config.toml
train_examples = 42238
horizontal_flip = true
color_jitter = 0.6
norm = "layernorm"
fused_qkv = false
qk_norm = false
inner_norm = false
depths = [2, 3, 3]
residual_init = "zero_last"
adamw_lr_other_params = 0.0017
max_steps = 24700
lr_schedule = "constant"
Rows from block 5 of a small self-supervised image encoder, named by matrix and row number. Rows with one number within an expert belong to one neuron, the router's apart. Each number is 500 + 50 x the weight over its row's rms, rounded and kept within 0 to 999. All counts start at 0. Numbers have three digits each.
Before each expert's rows are labels from the 100 images, of 14848, where the router gives the expert most weight on average: "patch colour" is the nearest of a few named colours to the mean colour under the peak. Only what is clearly more common there than usual is listed. The data: capsule endoscopy frames (Kvasir-Capsule).
# router: router (model.blocks.5.mlp.router.weight, 16x320, trained with AdamW), inputs 214-319
# up: expert up (model.blocks.5.mlp.up, 16x160x320), inputs 214-319
# down: expert down (model.blocks.5.mlp.down, 16x320x160, transposed), outputs 214-319

# expert 5
patch colour: black
router.5:476501523529495482509503398432427499541479617498595577443614440486630441476512566508521588493433598489479480434501583431500517512454497564527470504461567617510541444447508438497532542574571518494444489424443485491563549514401514531536476411524583450582474454553546481508482454476542481508426558519471467522511553545521
up.0:496516517485488457483408536434547493446453462507432508576452485563525540456421479481466545435492530513616446542484498519541522598480552491425468532506544474486585434442573570456444448473520500456480439578450556497534500556485510443578574502435565411442550533447524445484470515444540483389393537485507408409602522500508
down.0:539522540433462494525541470456608512560523481549482530410450562581570498500547463549523475517497456455486413539455550455488486541462475474469538426418465507462420473494450553555446409469567424560502513449583484477517413482512584582459572562497547556432455456487526456515527480466455473532604542510547443497494469494505
up.1:532542615494575404520551444484478527594475504535497486486496545434528555519487534498468523580580433441500531529502524449525507548426533516516454457535485550463472391398569532427535537575562517545534483486469497548465534480493460457460478535466481453565453478550533470524537516568510446551384552547549521544528470495483
down.1:485610565522574505545491495574542474559567526504534507561476499543484516425433386536565532583506582559580488474506571533476563535485478583501517482496513459447555463463543491376492463474526370563519516475368458483518485525544470485508481511449458503428574514515537470498482531544479535541529545484468514485480483574536
up.2:513493475472480428499443424472483421469457541476545483379540620503479456539506575488538391564471497506426504481432506505596541545501512575545551448438619499450533441562444491436572491468470465455493510432503522519527523575418534558507482548390449522519545586414509512560505474398571477509514464487408524437559591456487
down.2:591440559481489507588490547621447520618538481445546434534421466483526561450500444594515482452441537512524482573432556456424601453456468513487448539474520511524510465440558481496520449484503499509501537458518419514482498524528491478559484367430508499517518528591519535483493421502475450448447484574552452519473457609502
up.3:510490563501539491545544554423499582422507548595517513501531506527545477439460460494511372512571472464520551555485494552427486411437473522507550524496460471538539499615504478509563533566506434453425496588614467517610522546417483521593476483547492476527457454400559492509493469576470470522662491530413544418454477611444
down.3:515631507419467554580521453424496481557519494501513488519555529532465470536523537492458504472532447544551529428345421573555588502517557509571440444564526436450518528433433518571490504474538496517553422489548515513475454398459463506511530600468461500552479454484450532478562502514600499480437378545437521423506486523497
up.4:491495439494503475509445508466449455466461479499411490527545465602576577400466472537488530473466571463476543504471484573591492493420421455500563411493538592462543520456453488534553503542536522408475551510507531540414531469469557527420543502521496577509545578537516531413463612594436450382465570501510451537516435539464
down.4:598460497494513524470444521484558473510519528542500395409496555443545522513494457554493480543551532536607473476520421476490593558469482464466533507502523419536543467344471517544413456534631492538576492546586496512471486511602387464536447484518513346498483461531498512559483439488577477572488541554423534488547489612476
up.5:531479493483520547485422533458510538518524472503559567430461439454456429437537534502526467377545532444555494464442469595501426570568428481528518562500574538433484536449493465549558541479570537519495411468561552511554447465344491514473430544504509443573476541476422614400469544559553497507486567526500528459486523545510
down.5:567406448503535545465586413528422528437448530503470572479525508509428479568546563510567545500496529542475507487455505489384443558522528508520530532504516464545535570539520560485564632413442494424443548437584510494470499519576516440402477484386457577509477562580489405523513533488442441508541508488401441467479592558473
up.6:601548490480553563603517523412422522481487457471472493526511624458565516516469507499586479472504468513532466407504587506561498432567575563613490591437473523456403510439474569520410451496538549504569394474395504487561550448426460480479609528479464509521485516526486481480485524461436527448460470448600563540489481501515
down.6:476554449469526472520541572477579499544547508537479514597600535434454557597564414494462513464562523552438373520486415384454487514471590489504532493485501536582589467577601545482489498398426433448405453457462476506468497477469453507387443576552569482553513545556509508445505480531621547486526468483533464548580513499476
up.7:487494454484502547602469485538427450422441496562453484536435531535487487439492373485548480524508426478531556572572507467551545541585481610503536510507553423549476498532449512519429470491524485554506548510510531491534487442514460507541509413431434581465569544522550505522468514505484524450452469473477443615510400506520
down.7:554428495592525503450520525487550492632500574549399416497453516443533397534518576535488464460493516454554514470516457499596536474433515500536529541554443367468469417467490544476473545455594497503479482526443468471508539504519564558474512452550479419513566443490588514483404612621476489520511502514456566479543551613464
up.8:411511511497556446361495478452589512442503526512458522643554484434511531487525505524523587457454541460462501555460548456415571475525493429411542467715552562434475544492519508539468451556471537604527472534510451472526509566420492433535459511466532490569533451481490473406504471466436482467510440483560518568409431549562
down.8:514528519491511548590513499567464482524508499535419533487530483488490501484491525486496494400515480492449537496596511501492550500476549535455447422487454559540486517550511444478416558483561447503502481504534472448454589430593428494502504420552470521423546463489398519556562428491500525426458608499385458573534590608462
up.9:576575445512527575464437581468610549475471437496518497581365479508513450462414507543583455454484557503514552578483463504451475499495480557485465526531466499454493483515508456540456507491504544544439500560447580504537559461565513468547527462497484546528458450505474424520368601470516490461475426404514460526517565583543
down.9:422482584492490446491466551450570459488523489491453580490561411474398447492562392611631557451454468531382435465562533533407533501508504453452546453502525516465555528553547523532525479519483443410522435430494547418482428521479463519395465540494556447423535536504483502580495501415504441558525557534528464501511571390392
up.10:509443580397490468526437411466551474486517479466470460568505530557519466466500451504414426441579548425492458501443462507445413561537512562502493513540487406480500493509482441443568460482459534528558560440510502535449517512536585480429479497442518524579512535466522441424482587512513551508502550468564481441479528580494
down.10:496507440600446537551544582555500565483538535497423496481555463512597487484524503444444553458511420529466598581457519417508471439515556396516421486512460471453546495597465465547565532508528459480472468544489507416615446461466478476533496535491417456415490496470504447518504399423550413457478457451456494476527520551511
up.11:454544388525499554574451519421392513422547458515509516596508465589478537421409476504441626511533546490500503557528454470501478524486472587561555467439478513455494505492490522450455574443446532536442467514545545582391465465482533528473513449452522581520441520554485501433515526364418450410482505514480510656557532541533
down.11:397493453487459550502488580401505534416544535646498461497507564515543525418555504529518450527495514410500507478472542508516458449460506438528460471452488413545496429469486517509456444549487545505466494582459481498500488470437590483498385439485556622524448422580499510367556448547444509494503457562564484513529389484432
up.12:477520464542478535499394528573514533423487510588478494523401589473539557435479507481526456520529478461473460527558543531471481535614548496491496550467362392531417477549379553621380514526529606500526419520561461544593554552473546516433523552487433555505528528528459587493558536456401506549567489490453565407547461544462
down.12:521476408549527522368565510523487512539544467546457402517429547482541551600485541441481451466392611553441412464495399549476458556453522564512512411538550473535499482537505440387593489495448496495530482350516472408513553401561496585619452481445463417535575579476499393441528512580409479493437560516536389506478578521552
up.13:521576445505479544549430451514446521461476482561543474484504490527587474597513497538536535524534507493437533609432528478529548513420530450447518542526536520453530494556483577458448505561487488493546413432536490511501499465488545552583539438548523461564435511475503545584463457449458545443564576482573480528573477435452
down.13:518482539499480575480457540538488473469517522493567560557379493407496509546491469518522540574475543423548502579558430517517479427502450520421563488543529476485451465538534469466505553465414474520532603557516496526566471570514470473500564445523546498569459524476519528488467557538519397445475483606433465498467384512488

# expert 12
patch colour: orange; grey
router.12:461497568460558546525511518543433623466476495527533529513644458460436517505517429489463463526484517468564524465507539465472510505516462504510591514401489548456458520423492536453471513470550474522611565514488469504422527557486516461458471493680447504592455534572515548457594472552442550562451559533549487468523444472502
up.0:514561472450487500472477497490518526570473470506537413532497454560438518519467502462450546549421527500533438522464490514458563488579485520524485483530552540374522457491546527489547543467522463438478439507477515453519494468483508480487486619457445507627496465519648414533439507516599556455537480512427412459498541446482
down.0:491379502493562602469481446491387580552543390520535512526510471403473422537468531456584488527438493617510568461594498519596480523459475484543419479441490487525559545496586471513472550539507480561496494469490514514428469440496480487469498525522478500502541456472494525543488464454485553465440476531445556486565583451530
up.1:499503569511527515541519445479435489476482395438436501473553474534577513509467491457525452513544478482455494540516380529455453554507473611449457539552484531448570526409478465578572498419493474497496482431532560560418453469381492477468543576480490522449522476434551644427341523503412596457436587532508516464578457450547
down.1:470408614476533398483413538511455424491441434555528434528566450529505515493565601609511531517434501494577446512473468479469507455486395520497518458540476549495560548448397508515439432404486463554435563529484503445464468484483463573482575521452563421438538542499411584479480563439613533392595483450535548531492540456543
up.2:493513527520448522534517476500416441479527410452469554537578413511505477539540488498496472476507518525492465480558469488512541555446456563482465509535496457401583581521538528573456444470550458455488463501569559534455436508542538453441532407553456539562548525509521504536381543428553477495520459498405584517492510510546
down.2:431571506512542441590575585470522332504543596589587541551544533626504459528597494419505519517501410585466418496416494431525500512539548494375506530467453465476503541476465513418451502512491516531425486557605549492470539464485429470464498459419522528394477456493509398406431500452447555497588487468550581518563439461574
up.3:445541473395545460505543631378478458427615559496581502457531603465523452445543493463560462498483546532565508458471496511524469534484474455482446351555525545503547557372481465515484538505494519546511440499502552508497471446526544490486475547488541483523507374462483461496545505419608504490479485528558487484428531439606
down.3:480424535442521483485476519465447541486501597464501477447443526512538535462483621558536602562680460491463517499483513524425462543568467486526539498490487518494506445490461474518485506530447530507506439540533356471591491521508457453419524401512531501463562470480516488579471425497609467520495451462462452493506359557511
up.4:471474589412512544430478476531534529477434484448565586505514552525414502458522492480434632504550512572506524470523581523524516473633569534498584497407495408470545566548334458569403549409467543494456481518523552499498479490474438535461498578484524532559566486535568457502606516533470555518391525399563575542471575528427
down.4:528478491555523567470471479546487439531563554468494550485484460537449431496615394420543455526492461449555480550493444435479556491441532523530523450516536534578552598437551442484479454628449455548533567567533474530459459500572485486563432470473454521523542457447478447533410415503583438498614523457391472461520509488525
up.5:437432483552558470500413465602499407558454540499508569423609385512545526468546481454504532558489523507540572513528558488537515554527459535528474569476543526490503471485468534555442434583539460513517457518540409502620492503540599524501502481473521460580518487488530456512462551487501534449536469454531516424373560387607
down.5:446451449540557510549488451568529502473582517486452534473514542574569478457421530445372447414436512528482526556550533521449586480420506453518501537461511453535508461506436462467487559480444444477477510569558590491412496531480488481407543464485573567569526463450537513489561522540571544540475536477575577444437432491443
up.6:526516397439488554429603515464509500568328477475533490422540479439530506435514494496527568552487482542448576521551517569494549409455463491458404449569541517493587426518516492560472433564559423517527461493521461501482435468464501463458499431501578489486531434546455526446531459488499581595536451544447543487496508499542
down.6:457456522561436429453494491571476458639525552489502488638499451541468552496469589495512465545473558462523490578470522412515494467459444442518519422582552487539483544498535538510570477569560531521526551516469521498487521512499583569525463487514473436537403540505547579388550510504537482447501459476457419524442474564484
up.7:456490552493570480579489486393414483454518560521452505403475484546492537539453569463554542512446541395504509488523566488459485557491573512501485526470454467472565521527539469414512489450494426513456539553470516511471504547470446446537472490466504475479441566483479483503549482475378459522525526570594593570521460448492
down.7:531568515575571537477498431454504451440484508426511523401479524527415447480518481475429532462452530444551486538510421518486452577491427491524562490472433447561426462496573547512577418550471445464517483494498511553443646509503546508606471471443486404532464565395541507546509478544474513532545430444514512536520442507538
up.8:496509546549576562518509477473511574463556538481511582526542528484511507501558362511445549539499437443494513472515498535424554522507513579412524518400570562538484459522535563433591612529420458528440470483513544496616514525561544587582404539508484588554418458528587411544546466530477505525491548548552530574459491560385
down.8:565583541540425414499584500469542570539527528478510652474501561460496447490502537522449498465510460496533511488479509410429560461480408486492439548522562495463577499531495508429506555519606496453496600563591598461460381493567506490382487468459525507551395520474529570483481501514440463507507549566497493533471530408497
up.9:542517507478518409447519504545508463426491476485485584564518568538536548427534526499442516473462477545553513564501519561537526520536524486488420475384497445541510505444501482508552444530450501535377466426524437507434538557481561575490456400509592552474485529479459352522461526473606410529513498469504494492545559510540
down.9:513482501435371502536497469557443524463525508525479534511505374532421480516531527575540501553478488522570497474469428514499410490522620430564525519458535539530508475558522461548476482519537431465515462435475565452564541476507514541534541543425527537472427485455594521423594473561482618550498494517559479452445432585478
up.10:469604470593490531470494457433395471539574444458555515541477519451515515471480475496500377562489468509492441527557542516546465486521497581400467486600537526534540515439419573623492493508513473549491556583474464493433469441471471531560554491460508503478543568465540498509534507634486484528434427506533477559552475435538
down.10:520434470435490549515476459540548471480546561445463374458558431480548482500552559468479566466558455493554536520499555461453489580567471478543485541594483515457478472518567534464542582453477463396500524434536468465513480520446514484372508496566528452423529426555410527569438615504566520456489553547482565445492576535475
up.11:399460573505531441494542529504516491522435459519444595421432564471569529471565483438517574444455475464543613544537574460485478433502434510514572481520462438552585487495468419558493439509526490472463503437414541522601552475559430453537590460488507533320444539500490550531463571497429563543524435445469573452471475534501
down.11:506525524473448579531487436561585463498436416519428283573554517555524540461531481558472523495503439493533477452399515502437553485517531454497551469492512480488473609382494552509478441336520457455538475494586500571493513621545510473442508482426523414400464576524481543456540360491441514488504511493511399578444467524387
up.12:425536499506545498401496507485441495615476452425530476485645462477547546446532497487496497551450518509465553480473507549484633549439507490546462426487581670443515498472473559520562562486576536501425520432487534449419544527427381528508469549510514461527520430556471581528556573490549525471456531450503513580555596499426
down.12:518550461536468573421514501469496488543511432442461407580509462558459489508430537511498454517532503531588504449534442402463395513550491489521498479504430448511440387538471580446454465464489519484507391526496476466467525437469544562466557480502522458421514525434390484426504556363487436608434470548490500565550482516417
up.13:629432503401535429529567519498508454545537550528471524544480472501521478547551477458524546466512536498459481552513444511463485524512514529496360443621489483522503526533537483414544503571520548452520475539471510535409500483588538496504485421469443505446564501399533510564450441430595508518506570585461510605583561534584
down.13:445419544587519511502481438428557428541512441453434403506416560483405507383498546518581446463457526536465521573570523501557479533369598507457500428391494492444480569487557483542529487470507474487565483467422538522493462495401474470488507532470497506398488508484502458435518392626529425480483550511550427494476499420508

# expert 13
patch colour: orange
router.13:419461561574515513442506450445445472602460504547489487467481490474530534517465587518526536511530434469520437390468528482633473453504449544468485461515486572507542398373518475459480502448537528538521527425463552584572498498455510490448488509517540475528511462562454553472537490586458474458501549543601533533535440489446
up.0:499532547471431532567503490532499576458411464494493451553477474531522428461532527422634420460512439443578443498538460518520401482577465484553461496579589562515500545472438538532437410467555609523594506501444579427505567493443553538539520532532502519457496561520585513552487541550460524475521471468394439471530631501501
down.0:503470524482469522494530568433448393537514494460481518416484498490489540452467438538510491435532519545426562548574547494398578479474539518511472488379397541500394553421538582498466431490441583468557450546524506471479473502529414447440508447459539520468478590508472455437526474439507503535527428558611430489536450581490
up.1:497524590501456524588510527473590492475465456474555518538495451491399513503493490484505520489428495554528573511452475487504615569563441572509458532485497421549505474507529518452550534585524605541531594498492456482455497438502519458486521531476472569526466529464507421486552537515514395432664536455460520465495470575507
down.1:511442540469465496444475510433457569431549564458508466538503515441542429514501496562436607530582508619531574497524444499521477550492483509492567409505419479582533471503476484474528517445442522421454513517418385479493476463573558472505404508549493569544456486528533492443460474565558611519521513452496432452511578447590
up.2:450452506580503567430457486535474496475396453532476434466537483431565533485452533494503473518535397389534526497500482509367482573428429506523416529535469530484482458502484541522597444506562533497470467443498459457466557475398523531480483434457543568545463487475493582529529525520529558546461542469562625551479520518574
down.2:460543485406523506491654541577472506635567488578528478381498491497582457479486469495477562481494527523467556523440453443595486501462514554548437426538535524481489435533461530456503492522490533550512483562576474496485543476496549507531514553554470448527486586420570423546458533467490446480538468489468558528572465513573
up.3:505453436453512482535545497634459546507503468517520450431583533446477510518546437488490475536496420569519480649494528417439593545412435558522441570403519512459492456428498496476484464473498563446525568472500443447523464593539468461499435451506497481505485572575461441485616492597497532387455515495535632516422490453505
down.3:424432437581516624532582601506404515496490435477505546438472505497385519546445518538463503370450465588601537532555505397493618550507537493514541542530510487560499543562421523473526540478519393576399479551595530505486564550495468521463500486470454459471485535528466525530460524495486479489537453526492508424524491549449
up.4:486465541474548475448516509599545482530575481439442471499450522437473533490483549505530461544580516514506343632478532440399476429472517506448489467543549459457526442464535522492524476456489475591358636523465535519452391549524566461580510531409562554431499567449530429529511488553656499615463519476575548480476518516512
down.4:472505479464564493556507385533555493592468504499561462568469514556474505514515508498545482435506507542536536531452522510555538483404508589489538460453398509459453600491573527449412606491549468490524572513445432486539482456467475529453572538510505483506569450431504438528516554556528521473404440472518523443415474455521
up.5:485466505579515471441475471544511452481555623561541559496443526556549464505488471500567555495452451524456468415395471454547490544391517513463508593582528560497463497468539456530492471497495452485529487427572575557535474573440496517573507446474473517515424453601435482569405560499611477520570525415489501436438499526479
down.5:520430505580386428439531501417528466576440479465471536490524459471526533500372510441510488511454464540545550455552494543445479510450449428419588489418444477445446480463486551508506532440411497588563549618506497449455469533552514567547581508499461483422572501457540448555384470470496427509516471424531490506462505490536
up.6:476487493599521494496446492464467524456496436353426499483554477455458398509470483507581538455514482547442463487516440511516472506559541488526511511662547504501526518530479530461557490541482444504536673489554542503441503452527524463541491550493467480590542473506531477516513481491461460454490436506572531452479505506506
down.6:583587508402459528577508543518593535482583605540504356469412437580552437453547451512484500577513473499486431422443495571502543563526611468501507504512486478557531568409491584492457497410582389495455426503507438570498444497443354523508505473526454488570437453477437459499448555586470506506558602483525543528513551565523
up.7:426602451476436470410539419493486529523501493430558376570556516478542435482558557519512462526510529459539393467480445468509448563496445465428492584623537516592523534495428507517479361476530427494468548529430465563571513549405546438482511446484485463515539445543511531485496441539553473503539478444426532571457531622468
down.7:474498470560522609482513509508538524534535521485479420505456470445541460564483480459522529511637563453429497510541560582482459516495464549491519473559515531521569469459473442483542521437484464544447451563555520469523559424403489484342526473523527452414572483516566508449487565461449483430544558545479519532537541536477
up.8:478438520486438495461472489487529547394590545533503444538581480471481500541492566512381638498485590449556379470570549486513420485550528452470562514421641484512490562543512515507535538536524542455425474542508544458580492527526606479546550568532527498461494492470515478522524475380482554525508576488576516553520499451513
down.8:480534485519528463475448499413602496517487529553483542517545491552527453439549536506516527523453353455508448403524505578488416409477503532469416526555453417502568432486447573434525421471502586504383468547522387541520419520426552533604445455405469495519546463476384479428496498492477539589483437513484534461502571485544
up.9:449579522497531536558517556568422569455552542577508505443466518450473543548595581529419519546485432464517508580552542464475535515485527472495501445568491531436539482445551636516468394513462547539479465522545539443412481445554546464513450518489527513480450486491462452476583446551547532525450511553453532578567387566557
down.9:471488414548490452498515470492452514490511494594554452496469519482468516441521493486421540517429419521584498512560430547565418540450591563453455396417527586529492439534505470449498441418534466572524373501459559419579525521530505554634471489547519414506520517410503554547468587542468479514507461521451478551508481528501
up.10:572575561508449584528469533547501566488388484565524428475514539493427583544471475456460526489469461480505452562471425491413456529499478515568533473546462529422419535531461503470381499436479528451510433479548493492534498523430467423504504499538394532428442477484515609492541500551563567541485538539465489457506551576511
down.10:385474516476465539525388560466534460444442525498487403525505620579486489407466490567503476440503451512557526457560510448429569505446531458460443432542567578484537491453555489605445455527460519575547485476515560529504416444476526539558476502480535484471479460487485539461395539419437473518553475520475568544492518479405
up.11:395563435480523460522540478519531605561506569458523500564552463477468554525526419477531552530530460509421485543479532519544521524511458495431576431475534564471447401499558562475498578536512491397499527479446500522489400593493468482518466521528507495547439482462513514567568476530569560537663486495437522500480405568569
down.11:512491477584523502437417472581469473507538472475553447548479453506417428502438526450343468540512515487551522577512456494527438498514526436472614440501407574577423511505434522483610473541526387518475440448542439553479506479502445522505522595587518417499467523432490447510509427420485544520540459457463580485503436465579
up.12:580427490541496514466482529476486469509479458556502502500448486485459522371525535455473539551480543531515510472552468456571543598447521433572486549462510470487498434546601497510545458513493539424516473401503481500526379504554498505506541497427500479619467499494586418545545491558519578459508402393455546512464566429549
down.12:553512578486512482513455469545447468533412566471536452586423427508513567526446471536573485468548571577613512549481500496463485476467529511450518591572527552569566404489532517473435557490504487468425581464570524547455385399546524461409515485466490470530473474565456530513475471503506557499516378555494546549447546505416
up.13:511574548454512516511530589481623483444479677561530479595432585605525532498446526465457417488461516554545419514438468517634455481538504504476489530477571442559530521541533441412488566435543499460542495472558515541477519477489481525527579534488553467440495562443515450514512535467462471547594490517562528461438508468404
down.13:461540497542451544592538454510479560509473544518565482485522562459437548450501509537486544506487558448480484480428499504475535496483508531493549381468468597525497499489491487549497530564458501586529507480574463579537448432496495460465502435557517486500618504503607457355485526518445444518489522449511524408400494575482

# expert 3
patch colour: grey
router.3:449544448388510479476407451536413507537438509535510441580498553542489527490483445468478482556584455520610506497450489483641518486437530440435552545510479445498514473559499464502447475473514515571546488535559393495476556490500553577533489476506455495497605484506428549479538524526426503482513565488541507560534465515521
up.0:445471477500467556485450513504554588557436463393547489445470472551516486503526446548521554454541504477563553454414546557487463436507479479562565510425497606475543430485428470568447473446533569441583514397575600503513472563519457517459486496563525433478401501533460405427503544527505510509428538520562423493484577436419
down.0:522469503601506592517509482486533552500475488452430516521504496548490449512512514566595517493447489469412492593642475512489518541497493508547473430444474480524571521456593480445497533509496529436452509510479488516474479566540516524527498443466364601556523527469546448473542530529554566488535548503483521571435564586464
up.1:507523484460492594587467583478585396633477565411454517545572352469555434381509415535494519536423540517482534500585556509457561575460532550546533506534459619516553516547485523369518527401542426394403589480499601464504407496535479529496474504493443474450472401505475505439423506573512490531536486527489452567525532501505
down.1:455518508497581558485489550550587479527524474414459404533556462495469473451526548475553464506554476552496574480439483510440455493438524432491483437559647501574486441544534488512489511557542595445575536492547426542503420412526525415394498471445584476475480528498530623414469462481575483411476527463540475550489462572452
up.2:545494484518556454577421410565497558553512489524521406536575532489479470513524521464464556554424503478446481533550478463475494557545582493456551481538486530527584496487573437584585503551404548470506549373484478505458587472545454494517540480530485392469402492576482529601500468459548567468541460486515516455506473477465
down.2:461467418464548530500528517577602461564458511550491528358487510514486505450453538461461465503522513515528503535511557498567492490445539485518550421537529429539529580490491485497538511488492554431514593520488479479502530491496499462612486525534520501502541444458459509469539438451566518499533483465477570530518573486460
up.3:486499454463533522517388460569424491505554455580459507511510591583468427495496411495504466455615508556574562526486403472558502500449417489458491531475573431501519502481483484468488457529434481559483612472476571459527516494533528510569514517526458488503496504477506437588508486524537511539500558428531558533536450489558
down.3:501490573504446513427504592475397591493573542567464436531570447511470564500434547546417465494456475448500486475540495507478477482575557460526440486470535481404479526560528530517541545484623429453453405510550462567497504541450544474558426517431581480462538564503466507478437424506486429507553494625505448528589500515505
up.4:568483591486570462358544531409418505547524468486479546452467521485536496461521493462547474496512534543475532475580552515507436600454475577507486454479476433490529502490511530503490486487512459426511557490548549579466373510511579518462499533486378514511568579511423538618379535467554447528533533505489448388464524489428
down.4:527564484460530427429489445572592496520466567480541634541533483504460449484522515498599490536636460499477523532454453564436439531550557493473458464498485419486515541492460531457500536510589470378464511502514586570477513541473473438453523423443444488413434497506523572503462567511459481422522594546463536525579424588471
up.5:461370497445490424475497465459514521399515516454552562504489408479458460484590609423553517535473526511486459468421500492523548511436470538526375560443547513500370510487472435479571468499472483501530512490577433511506524473518499552557488541491564400563557560517464533487503498494525498455550451528476540448511536476557
down.5:402490479546484489489502537532503488492556463455562528542526489572482543488456471499503451536502484476439443594422540526478504484573471496496390559462503483552501569512530531486475530437539449413417521579468523450607455515552568535505447438480524439505540538469515508546505566522486430481480525492503462469466435537569
up.6:432449646466461499593550535552538512514482511489419469539474467539549421526468393474528423390579454482469528493458559523497458471505508368433551420518534574510473495468474514508455523499429524476429534555493406475568532582565407509496551613452499513508527531544491542530488521528518403558483564556527437466479401550396
down.6:414514520476595466507477479445443367523440594405502486444467432512526501533500533500454503468545530479484475584518570487533481620466459536450524524483504491450394490413453529546480536544566421510493414491514424450430531472527538558510527578440501458563499463525598479580507587533622453553517455428511559470579528539393
up.7:517553608464497430502457537455546531493558565482475505512580492551490451409470440516469500512491436556407540547464536437553481593417475452524581514499387529489581564534434464514457459428333552531468485485444504434605558461558509488447477514522563431608441538613542471542486415463444573516493468434515556514451524568567
down.7:469468507556447491421534504604552470638422491525496465550490540467456487584542504457521467486525464527494468584499432500462531539551554501486560533476485483499454468399446493455492478355559499422559530518535444504468449590539465480559501452523504477411518538451413548617633557504574463523463483491507529525492427514456
up.8:462461431507525449494479454456557429454540548459564496526562408512544471472455541497408489553431563557376489535499468460404377437520503475462521404619437557508478499533536458453575489539533463512513531487566509515566625453487540530445513423498537492536438466518538523532453483474520551537395489464567499431425405498545
down.8:506625484456517505545476436462576473552436550448529590496518475545473617464443578429478465511458492574518425537515505485435497472541415526543484493474517536512468592405475537513494601579560455521556553514526641541461377539506502574470497488529532593522466452459515529529574479433460441438459500498524459472457576428518
up.9:483434403502509503536506463513521395504560545512480516500498457483496519553528526537559585571529462442531578491451493525529531541462510492515522640459601503512425532434462496434470465471501477541546474558578494473510415484470540478463522552503488479544448479506538440453484447498441471430475437495496421511555462454478
down.9:551634430492549458424470530553468565498466392523541575487488463515503470518498466480555549498486482525451375512500507499483419515525528565540492464457463450570598435520598447546575433403453516446391404452511568543490537386569477491541443448516497465564463462472522469470485484548460554470523403443454565502559530535586
up.10:519556477486470575481499420486510470528543493534544598519486448440545455490458379472477512492572469473443449495445424657545455437441458528527496478492417513458513513431513560482423429440512532519485549494443542562516555405475621522489515484563473469500521542437564567569536544537466601552601499463541457484411521490458
down.10:554490516457393479578526503508442443585478497477569422486493548539558558550523494492563520533516468535516560455409546548488462503564590495508545495480572555627500462567477488577553494526463424558541578576476464518492490525526453551450499524483589523492466455507438452413413523445441478485460499546576483537536480480543
up.11:429523504517502473501488527526481567417418505463508451488512647558503507476559534420439563471358408518450437504531564416524489538649454486533467521469447343484455559487464498495598453491500481472469423459468471510568462566492481560607522550513482611586497464475499469514577553471478486551482438490461540423503596431473
down.11:478559459445435483513495505503589426518589438504491550393478523461527522518521452543511605463535483467512479515566606501403440428543511444466509514489473451513445550483417521467466582484450485385647525480521424462525462474466476568449527459547511549472592515521535462540527506542554583546390478590472433457440457575491
up.12:558440554497499513618511599497407520461439510491491533385528581523530529493557508519412511484483459564594548440498471580528450528468575492459506441395418512452540508399530481457490511534492476500472417536552544508459449409522438572505545597459559499569488485426490457525423450448491561494476399519467519589560467495574
down.12:462467585526399482518576520462510479474532458472459563519485583563484469556410535565472480525508635433413446455521453616432442543517502499569504428453519531511478514415462603493551495485550571571469453426480536462458532432460450584523444532511506473437457527484430565526411508511424554471423562581500530484574552564452
up.13:528494519472547518528421515498540404453529519513548489583438539565463472544505420541506456591550460503503463501442508511524575421554558528568506502538553486506477464534533545519416507408486447518505455431494490471446455540543515455511484499497445546480574463393545555613486518452446509512504509483431539475512502467418
down.13:517532545505496537453420477473524531512590485489483412386532543435507463491511431491441588466568528484610501533551482460504488525402506508509497561557436569588627535577509552534504465539345484505508579510481503510556608480539545503537584517465483493534478629537419513485518552489543475427469546446443516452401462516482